{"arch": "unet", "model": "class-conditioned image diffusion model", "dataset": "photos of plants, animals and fungi (iNaturalist)", "train_examples": 77898, "image_size": 48, "horizontal_flip": true, "conditioning": "class", "objective": "v", "cond_dim": 256, "targets": ["class"], "num_classes": 15, "cond_dropout": 0.1, "norm": "groupnorm", "activation": "silu", "weight_standardization": false, "padding_mode": "replicate", "pixel_unshuffle": 2, "widths": [64, 64, 128], "blocks_per_level": 2, "scale_shift_norm": true, "attention": true, "upsampling": "nearest_conv", "init": "lecun_normal", "residual_init": "zero_last", "optimizer": "muon", "muon_scale": "match_rms_adamw", "lr": 0.0056, "momentum": 0.95, "nesterov": true, "orthogonalizer": "newton_schulz_5", "adamw_lr_other_params": 0.0014, "grad_clip": 3.0, "gradient_noise": 0.3, "steps": 11400, "batch_size": 384, "epochs": 56.2, "lr_schedule": "cosine", "final_lr_fraction": 0, "warmup_steps": 2280, "weight_decay": 0.02, "adamw_weight_decay_other_params": 0.01}
Rows from block 8, named by matrix and row number. Rows with one number belong to one channel. Each number is 500 + 25 x the weight over its row's rms, rounded and kept within 0 to 999. All counts start at 0. Numbers have three digits each. After the name is the row's rms in percent of the matrix's.
# convs0: first 3x3 conv (model.decb.0.0.convs.0.weight, 64x128x3x3), inputs 44-54, a 3x3 kernel for each
# convs1: second 3x3 conv (model.decb.0.0.convs.1.weight, 64x64x3x3, transposed), outputs 44-54, a 3x3 kernel for each
convs0.0 099:489540510529506460526490510517557514510508457480478502509516486481556458534474501483481545538475535433511530546488518524526473497535488517501498508495491490477504500510464499510458568494474512509527486542533553487518499428546478492460490555520505502495476493506521497521457507533506522480513482529
convs1.0 101:493497496508479504475505466515481542501546481517495494468520521507508471561501489500457506480491482507501526519495490538469515474473540529439503491519562499478524496473561529506468525526532485462512460490521534509510515478497469492494487448470486538484487478482461479482488532522508526499487494514
convs0.1 096:522475533528501530499491503487517515456482505507511490494516481485499499466513532490483491505486469527514497433507440514469503507504489517443496512527508497498499505507501530487535537498538533515488475460541524523488496511506480524502509505519476510483508515500489481500500481484528523508494525475
convs1.1 097:490529490488541496506474505514517526487510498508478527545478530508500507526515508500531454520539517509515490488467468526552508481535500507497481494531553484494505534503477543518491489503522510504520469460485551446528532466502481474516511534499504507476464455499478491507480505499513543506482483472
convs0.2 099:449501522499454491533494483540520486523495511472463502532540501512479500485553481523476518486499486483504511459489516500497512484551518488553505531536479531499484477440501521511476502504529495510488471517539485479536522490528526531522513511506499492508463464463572485511518525530485483479496501482
convs1.2 099:491478522493485520509508482554489504533519545490448515526499493511491512481505518509546510481492502485519496521463523551472481476516497514534496459489501513502468481496556511528526521468474506469511506498507511498479457487519488522512509485490478489483550511551463484512576489502488450545543485493
convs0.3 100:468526477516504514517482499505507512455487541532556490555496481489484484520474500516525500484509458495496503494534525489503444512519485501501507534554471473488500531530536489514529482453502505521485498499486525477518466550471492490508475518507473472496504480530504503498503493487508519480487493516
convs1.3 103:483482526478522492499521555491436492491515481517526511516480534482554522485458454487503525503531485496497523484543490491469516514513524470495475481443537512512474463469514521478503514502498465463544517491517494516497504499474487506496478544514505498542547522481517464540536488475500536525521465526
convs0.4 099:502479517501513512519507518565472515505523463488507516491514464518484530565489467468554503501527528513524498511465550481462536517517499505518482483456489525496471473486508506502563462494459509522519504501508523492555535481491515507500502494466493527512519515496509486525486447530507470521484516467
convs1.4 106:476517504546465501488473506475505495556496534502562527521505495456471514501462504554518490498507520457534458469538505466459512453538509501502482530543541512457463503518483539534467520420553492504501465495537455513465488508478516528523496496501499456498495554507521502495528516509465485501470498477
convs0.5 097:494489488489503500480536503524545502525491498486504485476492503475504504539499426522447523524526496496499543533540489525509480562478528518488501499479460494497526480544491522505470505511513514538479488493514475506510507519527492524491526514475507496499523435519470525443491466521515528477503546514
convs1.5 096:494477514473489501535506480472533540527479523483495492515519500504485525482557495486545550473477491497497506566494472533506486524514484472472494501515504508483499505482510466512487505495442524524532518499522503502474463517510522518501471470519501526524532469492430496539528490498531505477491496478
convs0.6 103:536478520515498455484475496517513500511499488492499517494438436519449490498479531503512477491520480496511512476483467474478444515458469488493477501462441521496472454477500471521493478449500504439493522527505540473513477489525529496492517511510480485524483486491497479503548458480542493496496457513
convs1.6 097:502495459466504513508558505503550493506513482538513491533506552518494538520514503471466461472442441451489484497516509463484504475553469538533522532531598556533529486527470502474528508515528514498469462546485543489512488513492469469465531501487494487504507523496537491507497509492446508465540504503
convs0.7 100:542510499500493466504480474473492533474508486508467520489473492493504498505522489453493471509525526509531532523475486493506535497484499493481474430479512534566478493508529486491481528470511479512530506531493497524462455465520486479490448497521542489497509479530493474472499481495493543543471489508
convs1.7 097:472506490477537535508512485507452507485509490502513512523463539513479505484471500470510518465497559547549461509472517530508548495511498439526519477467467494430471526499503459493467492493548509494533512512519472527493461487516474452490516468458531455485494499496522548508470495499540473482520501510
convs0.8 093:478535460458482501493487480484525501480482519491486518508508532508487502475499510531520554463486546501468529504515506514489507515467492526500457495477464511471493524491508473485518518513466487482533516492512494530456522516486499525477538510532450453510502495528508498491544534511541484491554505519
convs1.8 101:514490505490498466464460471513494460527499520518518503498515522501530483539474513484493483523497507546512490488512485496492496481479502526499493486501465473526505499505517535436484455489480550454506518498508483530477503503454496490496468502519517514508503521500466494499519469469496473514478472473
convs0.9 105:527532489562528534543481525515513518575490521457497508478497528481536534473492442519506545500502510504518518492522485474506531481482473527475545537445562538539500539523505444481519541472499521539497475510479472509487506513531501498535535518503480453527500505500492529460494525484447496496492499550
convs1.9 101:481505519509519502508558439476524506512534489469518487524491457479533501498485511514500499426472486541496521485495479521515485525492497481536493531544513493501515512521504550524473497479530494493479505500517494509472544504504498444519489510532506511481511504515519529429503487482525489475553464514
convs0.10 099:474506515533508511471455486509505521491531481502481475526498522466506479541505491531468492510502473440527485500501496505512507481488504495530491505514490498528532482541499532476508491486485501518518494468490476507471519439470505543502488530511499547554520481492501498473486555471480495522515477505
convs1.10 099:497546505492470485500496501508515476533445506510444478496505515536510503513489505482495513520488478510489464510523526481490469517476515478484534510516510526461505467480510491499506503542516506484481498519533501519505517457463554558496477528487499507506527515528493523523523532505476502530484478509
convs0.11 102:530499480490492505497516513497518452489476489488493471504481498523535512464539512519556490461512512507497528549499528518502511501507498514516511520561468478454482528503528488486471524516527501474489508459510510482488482525501499513433494547514469504501502536510476510514507522501493488503545532544
convs1.11 105:479462503482524535466466466478551514511547515522512496481489524489461500488465429475497521512507539505496496504477517498456480492454509496528534505461478457483499470513496489503479514449461480505505516492517413480515485512536473504481583485518481478518489489478492485490490489494502527497503442458
convs0.12 098:507475516494510506487477492457515512475488450472537476514500501496439488482522470484491473503505496503451507501473496489506493511506466494509536472479511516525505475520497505525455513480472465511484512491455521511465516493474471511534473471467514498546506458519519542511496486531477515485522523515
convs1.12 090:525492536494494519516516509499515514530502509478496524502499512514419468530448507502482528505470475523487494484543488478519477449476492478518499490478489501518509484528484499463503535474491500469499461531547460500510498482508522528531510474496536525519473441410510494507490560481494550514459519514
convs0.13 098:502523475543489467487508517432512519496510500531471529536476469514525501512495490514500470481490522478487498498466509460501498446519511496495520512510491499503478516491481498493462523520551510516531541465507448523518529552519524545515458533519466464521532535466504569498510523526529517468485439524
convs1.13 098:521478463518483490524467501485518497470501480502501499506489469493509536450512518486509505469542479494527495508455471482532521489500499479515531529465515445494507525508521510485502534479478497504509535544517528465485497452482501509532499550534484485462479510506532500516527492486476504501499478478
convs0.14 096:560475535491492463502515511518486501503459511491527497519517502515551534529498518460462449487553482499520494504481514509466499476476470529494504461527556485517476466507498465481512418496463518503516476473512507504520475506483500498473484498498476542525474532495483469520484515501502525541498494462
convs1.14 103:503467502491467535503467502489504470528507514518522472505463519499517492500517505543530459535512519482501490502494453513523538479533515487507497527518499458522509504520493471486521476481489511495508499460524537502521501478479528565508449533505504509498495494511488466545466530518519520486470498488
convs0.15 099:514455503446545486540534530477527504492493493482520507471524500494511485490548516511539506485501513513512503482470561503498513505452537493488505512518492525463474508493529459541497517498528504533516468509538516488508543502508442491525495501455472510505535507477488480453541491532493508489501507485
convs1.15 100:532522529517449466443464559523564494516486471498520536504465494513494469502497501545474530499497540519537507485515510525471539470480488486520509472542497528443502496510520478497493498482489484469519517515484494475517430506496506532521480541489506518532503478523518521511478496457584483473498523511
convs0.16 097:500482517472521489468530538521488510503520514526489534522511465456484513530542471463462493468497518479499524506527542506526499485497512556507495505476509487523494515501464512567484487449543488517487466496545487463492474484543453406501520485502532508476484474494440484487513509494485495491489543482
convs1.16 101:457523536524507465505461474496526529471525445506463511526521451490501545519499520470537463494453501498529497508505499498477482507495460497488499505544510465517506525453516482556487488457428461483464527469508525526490483500499496545461458514484509464476498486491493536502513507518477475496518546502
convs0.17 101:499538548507458520490513485514479517497441483484507523486496505508499486537511481494524534482521509526501509498505528529508530491497503454522555493480515516479463521515498529514530482512504490522479493486476439495514520494474496541508464500486488509469522462526511517494462530479481459511531442498
convs1.17 096:479478510480503477480510492535480513552519485497503486519467493539482483502471520496507541504487527505467473489537520502461524499514536483555486562499546516492497511483467500465478503496495465470489485483513474527502518513505503549473533516526529504450514506485511501534519528485497507486494474495
convs0.18 098:525480510514516448492487483450503535543486515478568502484514465504508510515479464503508476528560513497470495504511486515442479469513513472488469485483517511535573538510449514492488505455529451433480515544519477497532476501535519521529472486478494521503464502479499474497560474434514477489571528533
convs1.18 097:514537461510538519472511517451480481511513504479522486507476448538537496501499520460485466521488499505501518533478471484518536495524491468510471488468525497496521518500518534522478506487473491473513530489472496457486488469486536464526500506544553560521558534498511498479515522505478496478534514529
convs0.19 098:520509509465485483483527475494499483509539574512559499489505498482480466528469490508496495474516459517504503506522522520517536497511505443466503514487530480517560496482536477476533467509522507478468529511551518495515494556484511520470493541499482548488487503507471489490461505505477512482465508477
convs1.19 101:505502441496513540507514503504481473505514437480569526520515500516484506513519539526495499506513490519492493499526477484470501489538496486476490516505476485497503506467501499479456548537456452471570496510506533484490550505455467480500547527511494518466461519500508506520470460483502515509518453442
convs0.20 102:476472493483458503492495500477548484479522472496485478475468507470481444478499473553478511470538454548504459511492487445500484461541485520478549460480472507523480490511516489485464514515518528504542507512531496528522492495510506472507535517489480525475471484467478502430517520494570480506490538496
convs1.20 099:502470481534499445496512450460489506497549486530521472490467480461492524495436487508527569489509519513491495493485509499478535532501508520524524488550518523514515517493497460489507461468511487475521473530497505496516507489485504526478546452512504485487494529511564498527497513517525508512513522506
convs0.21 099:511538494443508485489455478502507474477453495497454489541485451487507481476446463491525485497479450506492476515473522512504522531510502519518473471477518527565458507495524498467479505443541512520504507487497517510481513486502522480490473504463494541503498512485461517489456469487455500507524484501
convs1.21 102:491509543538499490500509456494515495483480513522465489452472509475483508488474523469487517493497505500482487524500494494521484530527459514471519498569488474464491487537471508476539481531461526485505508539512513516517503514506465480479517499476514484539504511517474495478516495526495515500510460512
convs0.22 100:520519508525520497479523496540538493530469513491541527526536502520518506503522517538459538489472531472549509506510488494479507442465540488521501498480539519485502474483512529478496454511503514499488506493500527491543482491489553450507539477501485504478493508532527493507513468450519529480509490510
convs1.22 097:466464503516508558497474492545456509542502503466497530527494467480519493497469465490514537546493481529499470475497512421521523474528519538524502527504485524481459461484488450483497538496517488499454525468472485523447465523523491512472501527530523489504465494562522462486550458505464537486502511459
convs0.23 099:492518471520533528484504519486498490508524519512449550472508492509466528540513521523486536466475465489512501533467472480507472494529541525534518456498481480478517498522535504492474477531434472453470476524527485505531528463525514502485470452509492493484500493517525461504479488487514492508495489496
convs1.23 095:524497541451499453514547470516493491444515476467491504528531498494491544509524498515505487530488506459487500451518516512515483540515478469504489495506492506489514545468491494483507481495521500533530486493446498480451522514476535522510489493491510514449488505525483494528513503509512573483470479496
convs0.24 100:477486501478439546506503485539474471534460490510525513451499525516496525522523496506489488525529512496468493500515496492503507476475447492489506499521529546497440503496521501527495508506521476500529517479497514553519480487527496498525494521509540475534490532501468499481455506482498507539491524537
convs1.24 104:472462492494487496510478531537537489534515543470501507545516501470498498550483490500535521515501518512493555501490503505518487541477488510494516462498527494535555512505534507523517477457493419500485524501506547516492519507525459549518506482498477509462482520506475520485472552499506490500465494523
convs0.25 103:528504509446495510489544524495482464490504464496447489521490487460452476491515439481470507527498467474497460482503543469496481545484511487524530528496528493500496483481454495507498465461446509494512476516530470517517530501522494480536540542509498468531492471472428559508518486505519467542502527509
convs1.25 100:492508541506475542516548522534484461554528436488469484552526463476499522493526533481482534475518445484481496521494545517507490512507526492540501520497487511499477521521486497503466508495521535488492488481539482525481480537521504475489503550525528520508524501512489495550541540514484527513519532510
convs0.26 101:441526498489536483460508521509518524499506512504473477527474453491471489489494507538518532465484515564481475471522484487491507505503516521478482482536501534489470503489481517458513524486459542507536511518494491488464528526478492461493509514485505508474515503509544521509501489473488513521480490473
convs1.26 099:504478497500516515496532505501527549461494446525504522504510517537496476507497459477521509495483506497490470474490531462521523477514444515501544512460517506527508503475457509474527480505512489509471501506510509542495524528494502511476514530551495515492470540469502452510472484531492502492516477520
convs0.27 101:506460530469474510490474534507520506479516540545509530438509515529523461531485541443488489502496490505485480478503531480500476529524473514503491470535504476504480494448525489511525533472488488498460511489484485478491498474504486556514460491518481453468502518513493508493504461459493522510469499513
convs1.27 098:513484478542537485509497491521530535476488507503476508491494493543551498467471532481519486526514528496502487530498522517492520490495477504468471491480490488475477494525496533462489432502524511532499451459478512479510517505510488440527442493479511513498497472487467486475519523516470474526500458503
convs0.28 094:528505519485489510465461471506453463500467522521535510523474464485502464484522508474486515539463497501480504482511513557510486466519524499508463516465476489505492473530514549519521508562513496468466438479486502488523482460520478470492503544469505549514484532497524517530500499471528483481483488489
convs1.28 104:480492468475528514484507506508501524500514475519500521495506496482465558522496463531507493515500499501483516509499506508452472492482528477465497515523487530522439519495481544492476513497553545471487509478524496532490519551527513485486480582517491525495508493488459501461476455480536499547461493538
convs0.29 102:478522466513482455508512529515512543490502541484505471528494500504506478499501492502540559455486527525527552512527499513533530546498490467473549495495531525498587502457490493483503444477493494514474487490519500480479496506464526487419486468515498496497528448498486463492504479542521529519503472549
convs1.29 104:495505507554526494510534527445461504480536468497458493497538475491507496461485501548494511497456474489492513586513497501494554481518520523475472492509488475491489509503494529475458536471516539465532489468485499508500477540461546508475528478493500516466530497486509519520503448499539511478540520502
convs0.30 100:500481493517509500528473456493459491558512479520513517495495493502513524519502522497522512494490535522458469532491542544532488527501491476505490522547475544500470435501567520469498520522470533534483507535503468503487502522509471484529508553499502505540500477487495509457497472485473473485492530514
convs1.30 102:496466526494518485529483509494481484520483494498509508454467489523477533547522519499518484489492530504490473508515478521475482463569461527516497502500544497464474460468450528541527530471461499466487493458473484493537536515521513463521484528480496485542510474462491516481487498549494478513528517531
convs0.31 101:480479515516455522478473508506521443505502511497547512517487495488496497482473498518522485456545500512507500490497506520457426439487495474506485495509511468529505499505521479469493488486457521469525538487533503525522518522477530479502480476481511502497523516508497537491483478560532541498440503507
convs1.31 095:480470480502538500533529549529518489501541499544511479513490482481502473517484473497474502472487501490534483520506500543452498498503505542503489476465529539489485472535510507529536478473515533514513525466509556495506494501482519428513458533542493532481540519537489466507531562489516522549470453499
convs0.32 097:526493510535478534504515527521515474508520439557496510504469497508547535559484507487489471483480519471490534514452499499501439441549493546466503513550499557510483536520530500509503517521507495485500467467487479480496469542528508457508519463515504515490506495521521512492472500505531493546472493507
convs1.32 099:507496491516578510492477498501528499485497499496518483479484472507537502490496486494518516521568477515496504511476505512478572520493505497510508483468457512503515509455494520432508492495529519496508516485503499485498497518493481488507495503523508486491494528483479485476491481509521494538461477466
convs0.33 105:535519442540468496547498535478500487537493535473503455486490491445539515497544507469519506480467490449509472476531468533503499484463478472452480509459490493495540518524518487469497492468506522461537534471498518514468495462512502490525495547508473523508523480462489536485501503497512480518536525505
convs1.33 101:476507553533521507522512502501538504514565476486499500486529543498510505531508461522547440469488525491474564518505480522531465490486513482504461509488533564508525520485542566494505529537533475458501512477550518519512476479503510501473460506490494505503494497500488510522444499495496504510473505516
convs0.34 100:498472519521499511520491522487471496514507499519494510498530557506523485543542536523460483499541481563509516492487484548448493521525513506499515526477525496508511548464506508530528554472474501532527508526458537482502545478579521551504488491514508546461475562540483535479500478510503527510501492467
convs1.34 104:510487467537513458494503525495483477521510520477482541511510490497495504535467491497484553517518513517497501526488541475537512532483455491471485528525525464535481495563512518481511472459493486527448514489483516530520499490543519496495451510503499499513506519528482519497497487490526515481492526482
convs0.35 102:463491501543481460487489464502509476448511542555500501487503508534491491480506464507517500461528552515497500524486513479506542494483511499501482515535517467488504508443478504516494500479516497532513485506485505543505482507498475468474501525529572483511486537505522531478524531506521520508504523526
convs1.35 107:495502496493482524493478520522509471489497475513466491496531530501508516488525506549432518493492526430447504560488536518457485500516496547453519536443534527550526515471520502505506544500499483532522520492482519501473529508453498453493507507554497507510543471507531520482492488510508499482485447509
convs0.36 099:469453493514504491512529524532511530488471487539500511472477497513549507532487497508504487494531475485507471436512537512516487452454463566504506580503535550460518484470479466444512451457512520418489539506474501508497459538484453487490459510505490510501494497500560512505478514514504504479493491479
convs1.36 101:529454505524463489502486508516472521559478485553469511481522538504516460530524481495494501489505487501469501513499476498516501514465523557479497491522496456477482506473510492492491473443464441436574542518542495520494517477480435481545498510519536545476501523473572478521550495524509514546487543501
convs0.37 099:516483481486529469497470559482506523465492501525512499488484516485492547484532475474521510504484482473490477476506508490522497505473514567500473537512548533508519526478520483496465493466541498560516503546489526464542510513452499502538526531485503504520497511478501530508488504550538527505511515505
convs1.37 101:532490495519503502527485522500509506481481461535543508511494474544491491519540485511499506516504496497492490541482479497495483485558542500484524482520543519492542495516509470518451521479426522518500519500481554526482483515524479522497472566520491521510447512484500510479515486472469475451519502513
convs0.38 101:527506511475483498517491533507491509501501504500508515481493550509508504528520516552501474453517512495506535504552522509503460527503505495466493525499486538491479533537515543481545542499449477523472495472481492528515464464465547506493454492503509497532455553499515478480506501508489494469486508464
convs1.38 099:517499501477528503483494509497494513526502464489486517484474478513482510493493475491529483527483516459548495500466527509538482480482490507485422497473458480521506541495479490491476478503533538474496473495528529519520524475500487465469517555483499478476499503503470511512508486487499515452474488466
convs0.39 103:516484483480548544517510458514497485527492525515500476487482480513446521497504529447503500496548490412496522505514509537502542489498513507579496477466466518502502544494516500480493485470471490483496541485485450505520538505490502506512514485466526508529453463453492497467515477518550520506499519488
convs1.39 101:567494500486467524514511483517465506492492504492518497525519547493517524518544498471533492498516493519504512477473483484534459504489506543533503501568479479511537513514475518597535476478481503531480488507515502521500491475492505601503457464519498529497484516509498524508488532510521523514489507505
convs0.40 102:476519503484556460495506466482469486488537513504506533503522469483498501468499495496479489510483508529553532449472494519478483509452506476483515498519505501537556445513514452455480482437484477481530525551494543509506470472506477500473495482479495466512494457484472492500522516552507517486518504564
convs1.40 100:522506489502518479486486499502490501480470503521522487487491516491585546483489490499483500508511508476457529487461501492467493501475552551522518469475488526539519517517474525424553491472520497525456499433556501498517507511473507508482497485526518528512482516478489500516485498518488471492493503496
convs0.41 097:459484528525503500503543496501499482515497489479492516464516495492470501464456510492505483500524537523535476496514531476491499478550490532485512517487512514498528482504479513523474521516537487501505481423478517460458524507558495467504453509462530493510512498490537467495511525515498495483499450518
convs1.41 102:491494485497550487468497492512520492484495518497459490483466482477455484454503514553494501526482477539476501535509499474485471490488527506487511509512508477495495488455471504505481472459524509515488521474544505473462492521555514510494496497449530458477503501487462509460528485525462506511486488470
convs0.42 099:525527505486486446494494500475464449517527424484484492481480493532459516507510518534478529514538548479496487493508570510534491478487473538511466482513529460493488494490520510460489548508516485514455521494528528486519526468479486517523536505483510498498474548505496480469516512504502501505507506463
convs1.42 100:482494491536494481516530468458477475486465466509467496491524506492515533469449505510518530493499524521506514491464530505510508480470542508531516518509502477460532510510502514543512486500518504452476499447474508540507484459526477512496499487492457504489470501464469524456473504467475462516522481479
convs0.43 099:489471530532492519520516537471470524546516502534508507513502520506500532445496466516557495532480492516478561500521511531507553447481532478525497544486505465530496472518497477480507517470474538506533472519521485514510537519515469517494492532482498509560495503466464499500518552485524495504487537523
convs1.43 099:507509531501523471498465518527472549501533511525503535525488470501528547494549513520482492519518504514488507492445485497486483503535503543486506485528512509479519497530483500552478536526503500508470472503498542482538519492485491481496555502477522469476494480482507458497514503465468486511464507512
convs0.44 100:516510540501475481478496500493529481545503501517485504500486483490503514492476515495506465551510459519494465489501491522521480529556482513516526512503521494511530523524458482502525483501472446500508499504491516458465479486539533505482498520457505488547468472490544516532515527510479499466506476487
convs1.44 107:519544481496485526502484467467524490502476444493448487486487453543550501468492493475509487469487507454531489527459461516476495491444447510457550467509448456489450500521468462468439545554517514501506512490506501470484505521535516490501478502490484455503507497519516525522528514521530496456495483547
convs0.45 100:546532509472495469556485513503507558534505529465458457478529503496496491477465517515524486486489524483496497494529505508544509492528465459475493486497502467490540497529515519507497517495477500491510493510535515520510529503472497524515509519503520494522490502495508539490476487508490496449472551516
convs1.45 100:532483470489475482505488562539519491536512494453494504521455512487533543525504493499488534478483495483486488493504501498529530490533499493507492479503467501464469443506520492484455511449472486475510469459519478486506534515493485464486509505519537504538509462525460487500558463499504486522485461520
convs0.46 099:467534496464501499460521498531519520483513505516484503488518458471484476504506499486496484500493508471468503464523530539530555563467469516511489510503490510512500509513526523554525521511501506493522506515486486465512507486523500526507487504494507530489506539543468526531484509514482497466525457524
convs1.46 099:486472514508494487527499538507456508500454462489520510503514521471525504465526504485512481500560542493545489509487498495498513498513474513516493512468518513466524523458489492450499474506519512502524521426509519509494442512516499584551489488459480480517492480528501517505533509498501526489476455482
convs0.47 102:476496470497522489470493532498494448528498519443517476502498506505493512470483488529483495481486497497473501502503527492478508527455468509520472534475492542520517520538517496486511514485522523455503474471514477532499536488509531486488501516474475499503526471471505502525531528523529508505530477477
convs1.47 095:472462474516492530478479503460465476492478489500484490470510522537553510532480546541523465448490481444515496461461460507515484498498488495509499504435454491510513554525513521492488523522519508511470494481452513515481491550503497500509526502484498532495477500471478520522508497474491472504527523500
convs0.48 096:524531531504520507509508488530477553494478434494494499486502475524497460472518528516477472548430519495499503518484508470508520515507524498538476516506513480505494478527513496477484512499508470497485456497476456495477484504487498520471509505512508493500522499479472483490465522487479508515486491521
convs1.48 100:520503531493469460506526444490498523511523465493539457485549513498505490540474535507487476488477443516479484467535504497535499546507538471458518486479421498483494506474467484468472493464511466558508556512490552539536502509503521479536543534510496467489504494511493518487504523488515497482500496520
convs0.49 101:525569487509515532457489533513493538467517503491496481516563474518493508485503503487486493496516504520478513456519509518539512563473498482541520507526502499561524523506479521510532503533482498469489492510465512508483532514512503505502508472484513468467529479486535511476493455489452493498492514490
convs1.49 097:497452531483494475526477479480491516478495477481483490499504479488549511539499489501506547517437499525468471507476491530459490486513507516520522552447520515478519517524493497425485500524518472520503488543534459515527513468527521503513503534497512504526500534509496498495525493483508428483479494465
convs0.50 102:516508528493532507548485477486480443482520503532543529495531542508499476455486523530501507521484504511486514539496529498516491507472506491512496456531492486518485485489504502505502495488526475466472495472471516521500475465528503514478531511498458443492484518472487485518456543488533515520510456481
convs1.50 100:472468501508480509519508488496503487516498501530483468479501539517511518502493518534531525496526481500485507476492483449533516479476518513492478497443486517464507494477488506517516496485496492535507529454460481548493541579493498501501473504461476494508484509517501434504551583509480519522474500494
convs0.51 103:499521482495525475510514497481507497507478502538488501533509485509492513493478500506442496518478550478566495485558552513498547503538521531484504462458496480472557539509476517529481491495495478477499518489530525515486537507481496522529527499544490501503546477526500534514558489506485513531486502505
convs1.51 104:501451503536511501493508512537490520482492525515543472472487524483482553474511487529493475525490510522535464513529514486485482516472499518515496487470471485493484465524474490510486511513499485501527547481539459500487546501484469479533529464538486517493483478420513485530490503562485539495481510475
convs0.52 099:489550534500482521473503541448519486432484447539479491524523494544515480517502485492534531516537475497441529532578492499539480506516515505519507502490530506448544529489531518509520483472526490486507504481522514524533523458502452477485489492513515508495503467518479482498522515540503542519477509513
convs1.52 101:519499511463516492550491484492483508479489477519518500541482523481478473484448472488500450479511484490489507518549459522513479482495485503505477498530445504481490483481496527473508520511514483474456516485515472501509518469501518468509545489505517484494464469515512486497473492439530503518461466508
convs0.53 102:507491504524519524469526537492547462467491475440463528516507507498519486537515504468545536502533461527528497528499511452516488492509530505453493475474504512522461502514420485499505502464498539506487493484515488468499476490530477503512521517490488512464547538550536428519523489515486505481523440525
convs1.53 098:471483512495489506534548493533458458491521492501501535526488450536441450533492495490495524493491473528477494512496464487472485464479508470541493464494505501519489497504525546479486476471541536557481504471508473498508470521475547491516464515465492527505535506505499457518531439498523544477485537505
convs0.54 100:523487509495467482478524478479497535488489545537510510497503496470509503525460525481494480468465514535499515477522533489479523510481525479547478499513444519474541510507487495450488518456476529485523486520518492537519492566485477524516500458501500482509509482503496481462542497466441473506528516504
convs1.54 095:505542493486514494511490528511491476509531522497512448455475481504507509500498539488487519504488476445512480503507527497504480531532527526525500499524515527500476517505554523517506490471495458488464492483504471487510479473479540518511501488482513496496459507481490556493513513495475474476524504482
convs0.55 103:512479493489498515546486474513515472478470486434510461499474503499492513510541467464452463484528575460514519511502466497487483463502556516480532478497559495483503479531564516498467537513508520516504502510460503497482501474512511514525455538495459490540507520483515496506503536505467507469483524499
convs1.55 097:522495486491506496494499506500490494518459453538507506520514484476485512475534477472478489510497471526500533502536504483513514520471525504508485473528495464499536528477540568480493526519537509512514530534486502519526515417528508495522498493446486524535463505510511463548514492494525460524482515510
convs0.56 102:470475526486496495499511556481540539506514524489480504531474473485480508471489504521494511489525492526501476527475483510480498502510524482483513496492456475509515496498493524513518475499507526481496442483558490534515499492548482520518494517519470448506525498507516523447488447491518484530492461541
convs1.56 100:468497500479484490443494495482489505464543517475501487500511491478463559519520463527494503529519492497504477439475506491475530489477470534513503502473489473490505473515480490469477500470500491512497516511454505529493493448455520501480476499523493513487483503496517487522552507524493492493453491536
convs0.57 099:480536512500482468506522499494489517511518493486529488516505452523520533495516523558477509508499531530527510449467507480467527451486458515502523558505473520527553512529489523534462503497494487516531546516517520465460525532524495542497520495488531468479539486511472527491518543488507529510521541525
convs1.57 098:513507552502501570476566497482536506495507516515464514525489484478501527469525538551434476496549432506485525488492516480527513557515509502478503498568502552544495482513534519521517477475521512518486446440502520485509501480504497481499514489473499498479532478487499498508478511487493490488509495513
convs0.58 103:477484498478496499494528476496476467468478512497550528478461467491532474566505500489554523530450512522473523498479477508485512515510495501477484490480504483486523515451484483567493494467487515487476508504520505490521488522503498513516522499456494480471557462488559453495499509497500491460465498540
convs1.58 102:498491480492490477523461484509503568484494531492473525553470501511512543474520506530503493490478499532486511504463495498472474505476527486489514499498420472525486528478499475479506516496495479505517518508499503538466499505507496516519503502564495500482480495506493493461522495507526446565524516461
convs0.59 101:500506520433516529511489506527468464521492490559506510465507480519464507509499506474471480488509490481504510488488530482505502463496463450446498546547534515476505522492494491531499516488507503477496488535519520476510498475499469524480488542485490480567486440476460481524514497541504503453469463479
convs1.59 101:482498518513542519489549475518469513468476480522421474500494538469515532508506522558483547491539475494493503496465525531494470505504512517494536555518517471488498512550466507534508535482467454489519518499513516505487499520523477514501482514466528498478502492451479563483569504477496466536547494493
convs0.60 101:447527468518465506530517497466507488503448513497503468521508496478540495449508476481514539502511525468493472482479500486516523506533510483479485529466470533465473488499524479487531525501487475504475487483535505472548512499499468490514507469510537453496512494453499522549521472499506487493552483439
convs1.60 101:485490493469505525474525518476509569526490495461506521498496479474515470499475458485510510504520503543503512509490480526552438496493512494528499528457538552535483537514516508514492494491469484495531510529505542515473544544516476551506504490498477499527445435515485482526483466516510504516503499510
convs0.61 099:485490529494487490535515498495486478518495477539489509525460495525486487520472532463436506453508482505492536480542473526472498479466457491475485492486485476471436520481507506532516496532490498518498483518502481517503523534476476492432472493533492504555498529536492520487525506488497487516507465466
convs1.61 100:531505518472519519521518527477527530448498510521454530509546518491504475542478515498505535503486531511463483505515498492500474499524495528517536499506451516466512489452553491540543551479508515479458540511474478510487495466476529475499503527516465464474495484486480537528509528462504520506520466462
convs0.62 103:516565528514506500470495509490538535526491468474490522490503543521517452515499493500485526499508513527508506538503506489488459475517485502490508545517497521495548465512514514508524491480493494470509503492453503485477552505511428465507520510499552515475486457477468520487470499507495482456517576507
convs1.62 102:501487466520477467449509528537494474463520503474472508510484498504444519515493515475441449516456522484500479491489511523485478495433502506481459527520488478515526455462446499530531496503506503485461492521523522499486546513473508493491522530479482514461549529514473481436458479515468496556487464509
convs0.63 099:500488506478502517459510455487460529515485467507485580500504517482492498547498476496497489458462572522541478510511504460486529487446518544474507482528511501515535478490490520506504518483536521500519494489548489451476514501443493485494476483516486508520483532454487513487504539491542529512464482501
convs1.63 099:508477455511515506497544501504507486494502476473495520513508504522482524501508556519480490471451501453473492515539505525516516504485579533501483490503466490512500530487457535528557527449514512488492536488501470508498489506484512482504484491483536528504520534483499510514545472501530509490485492503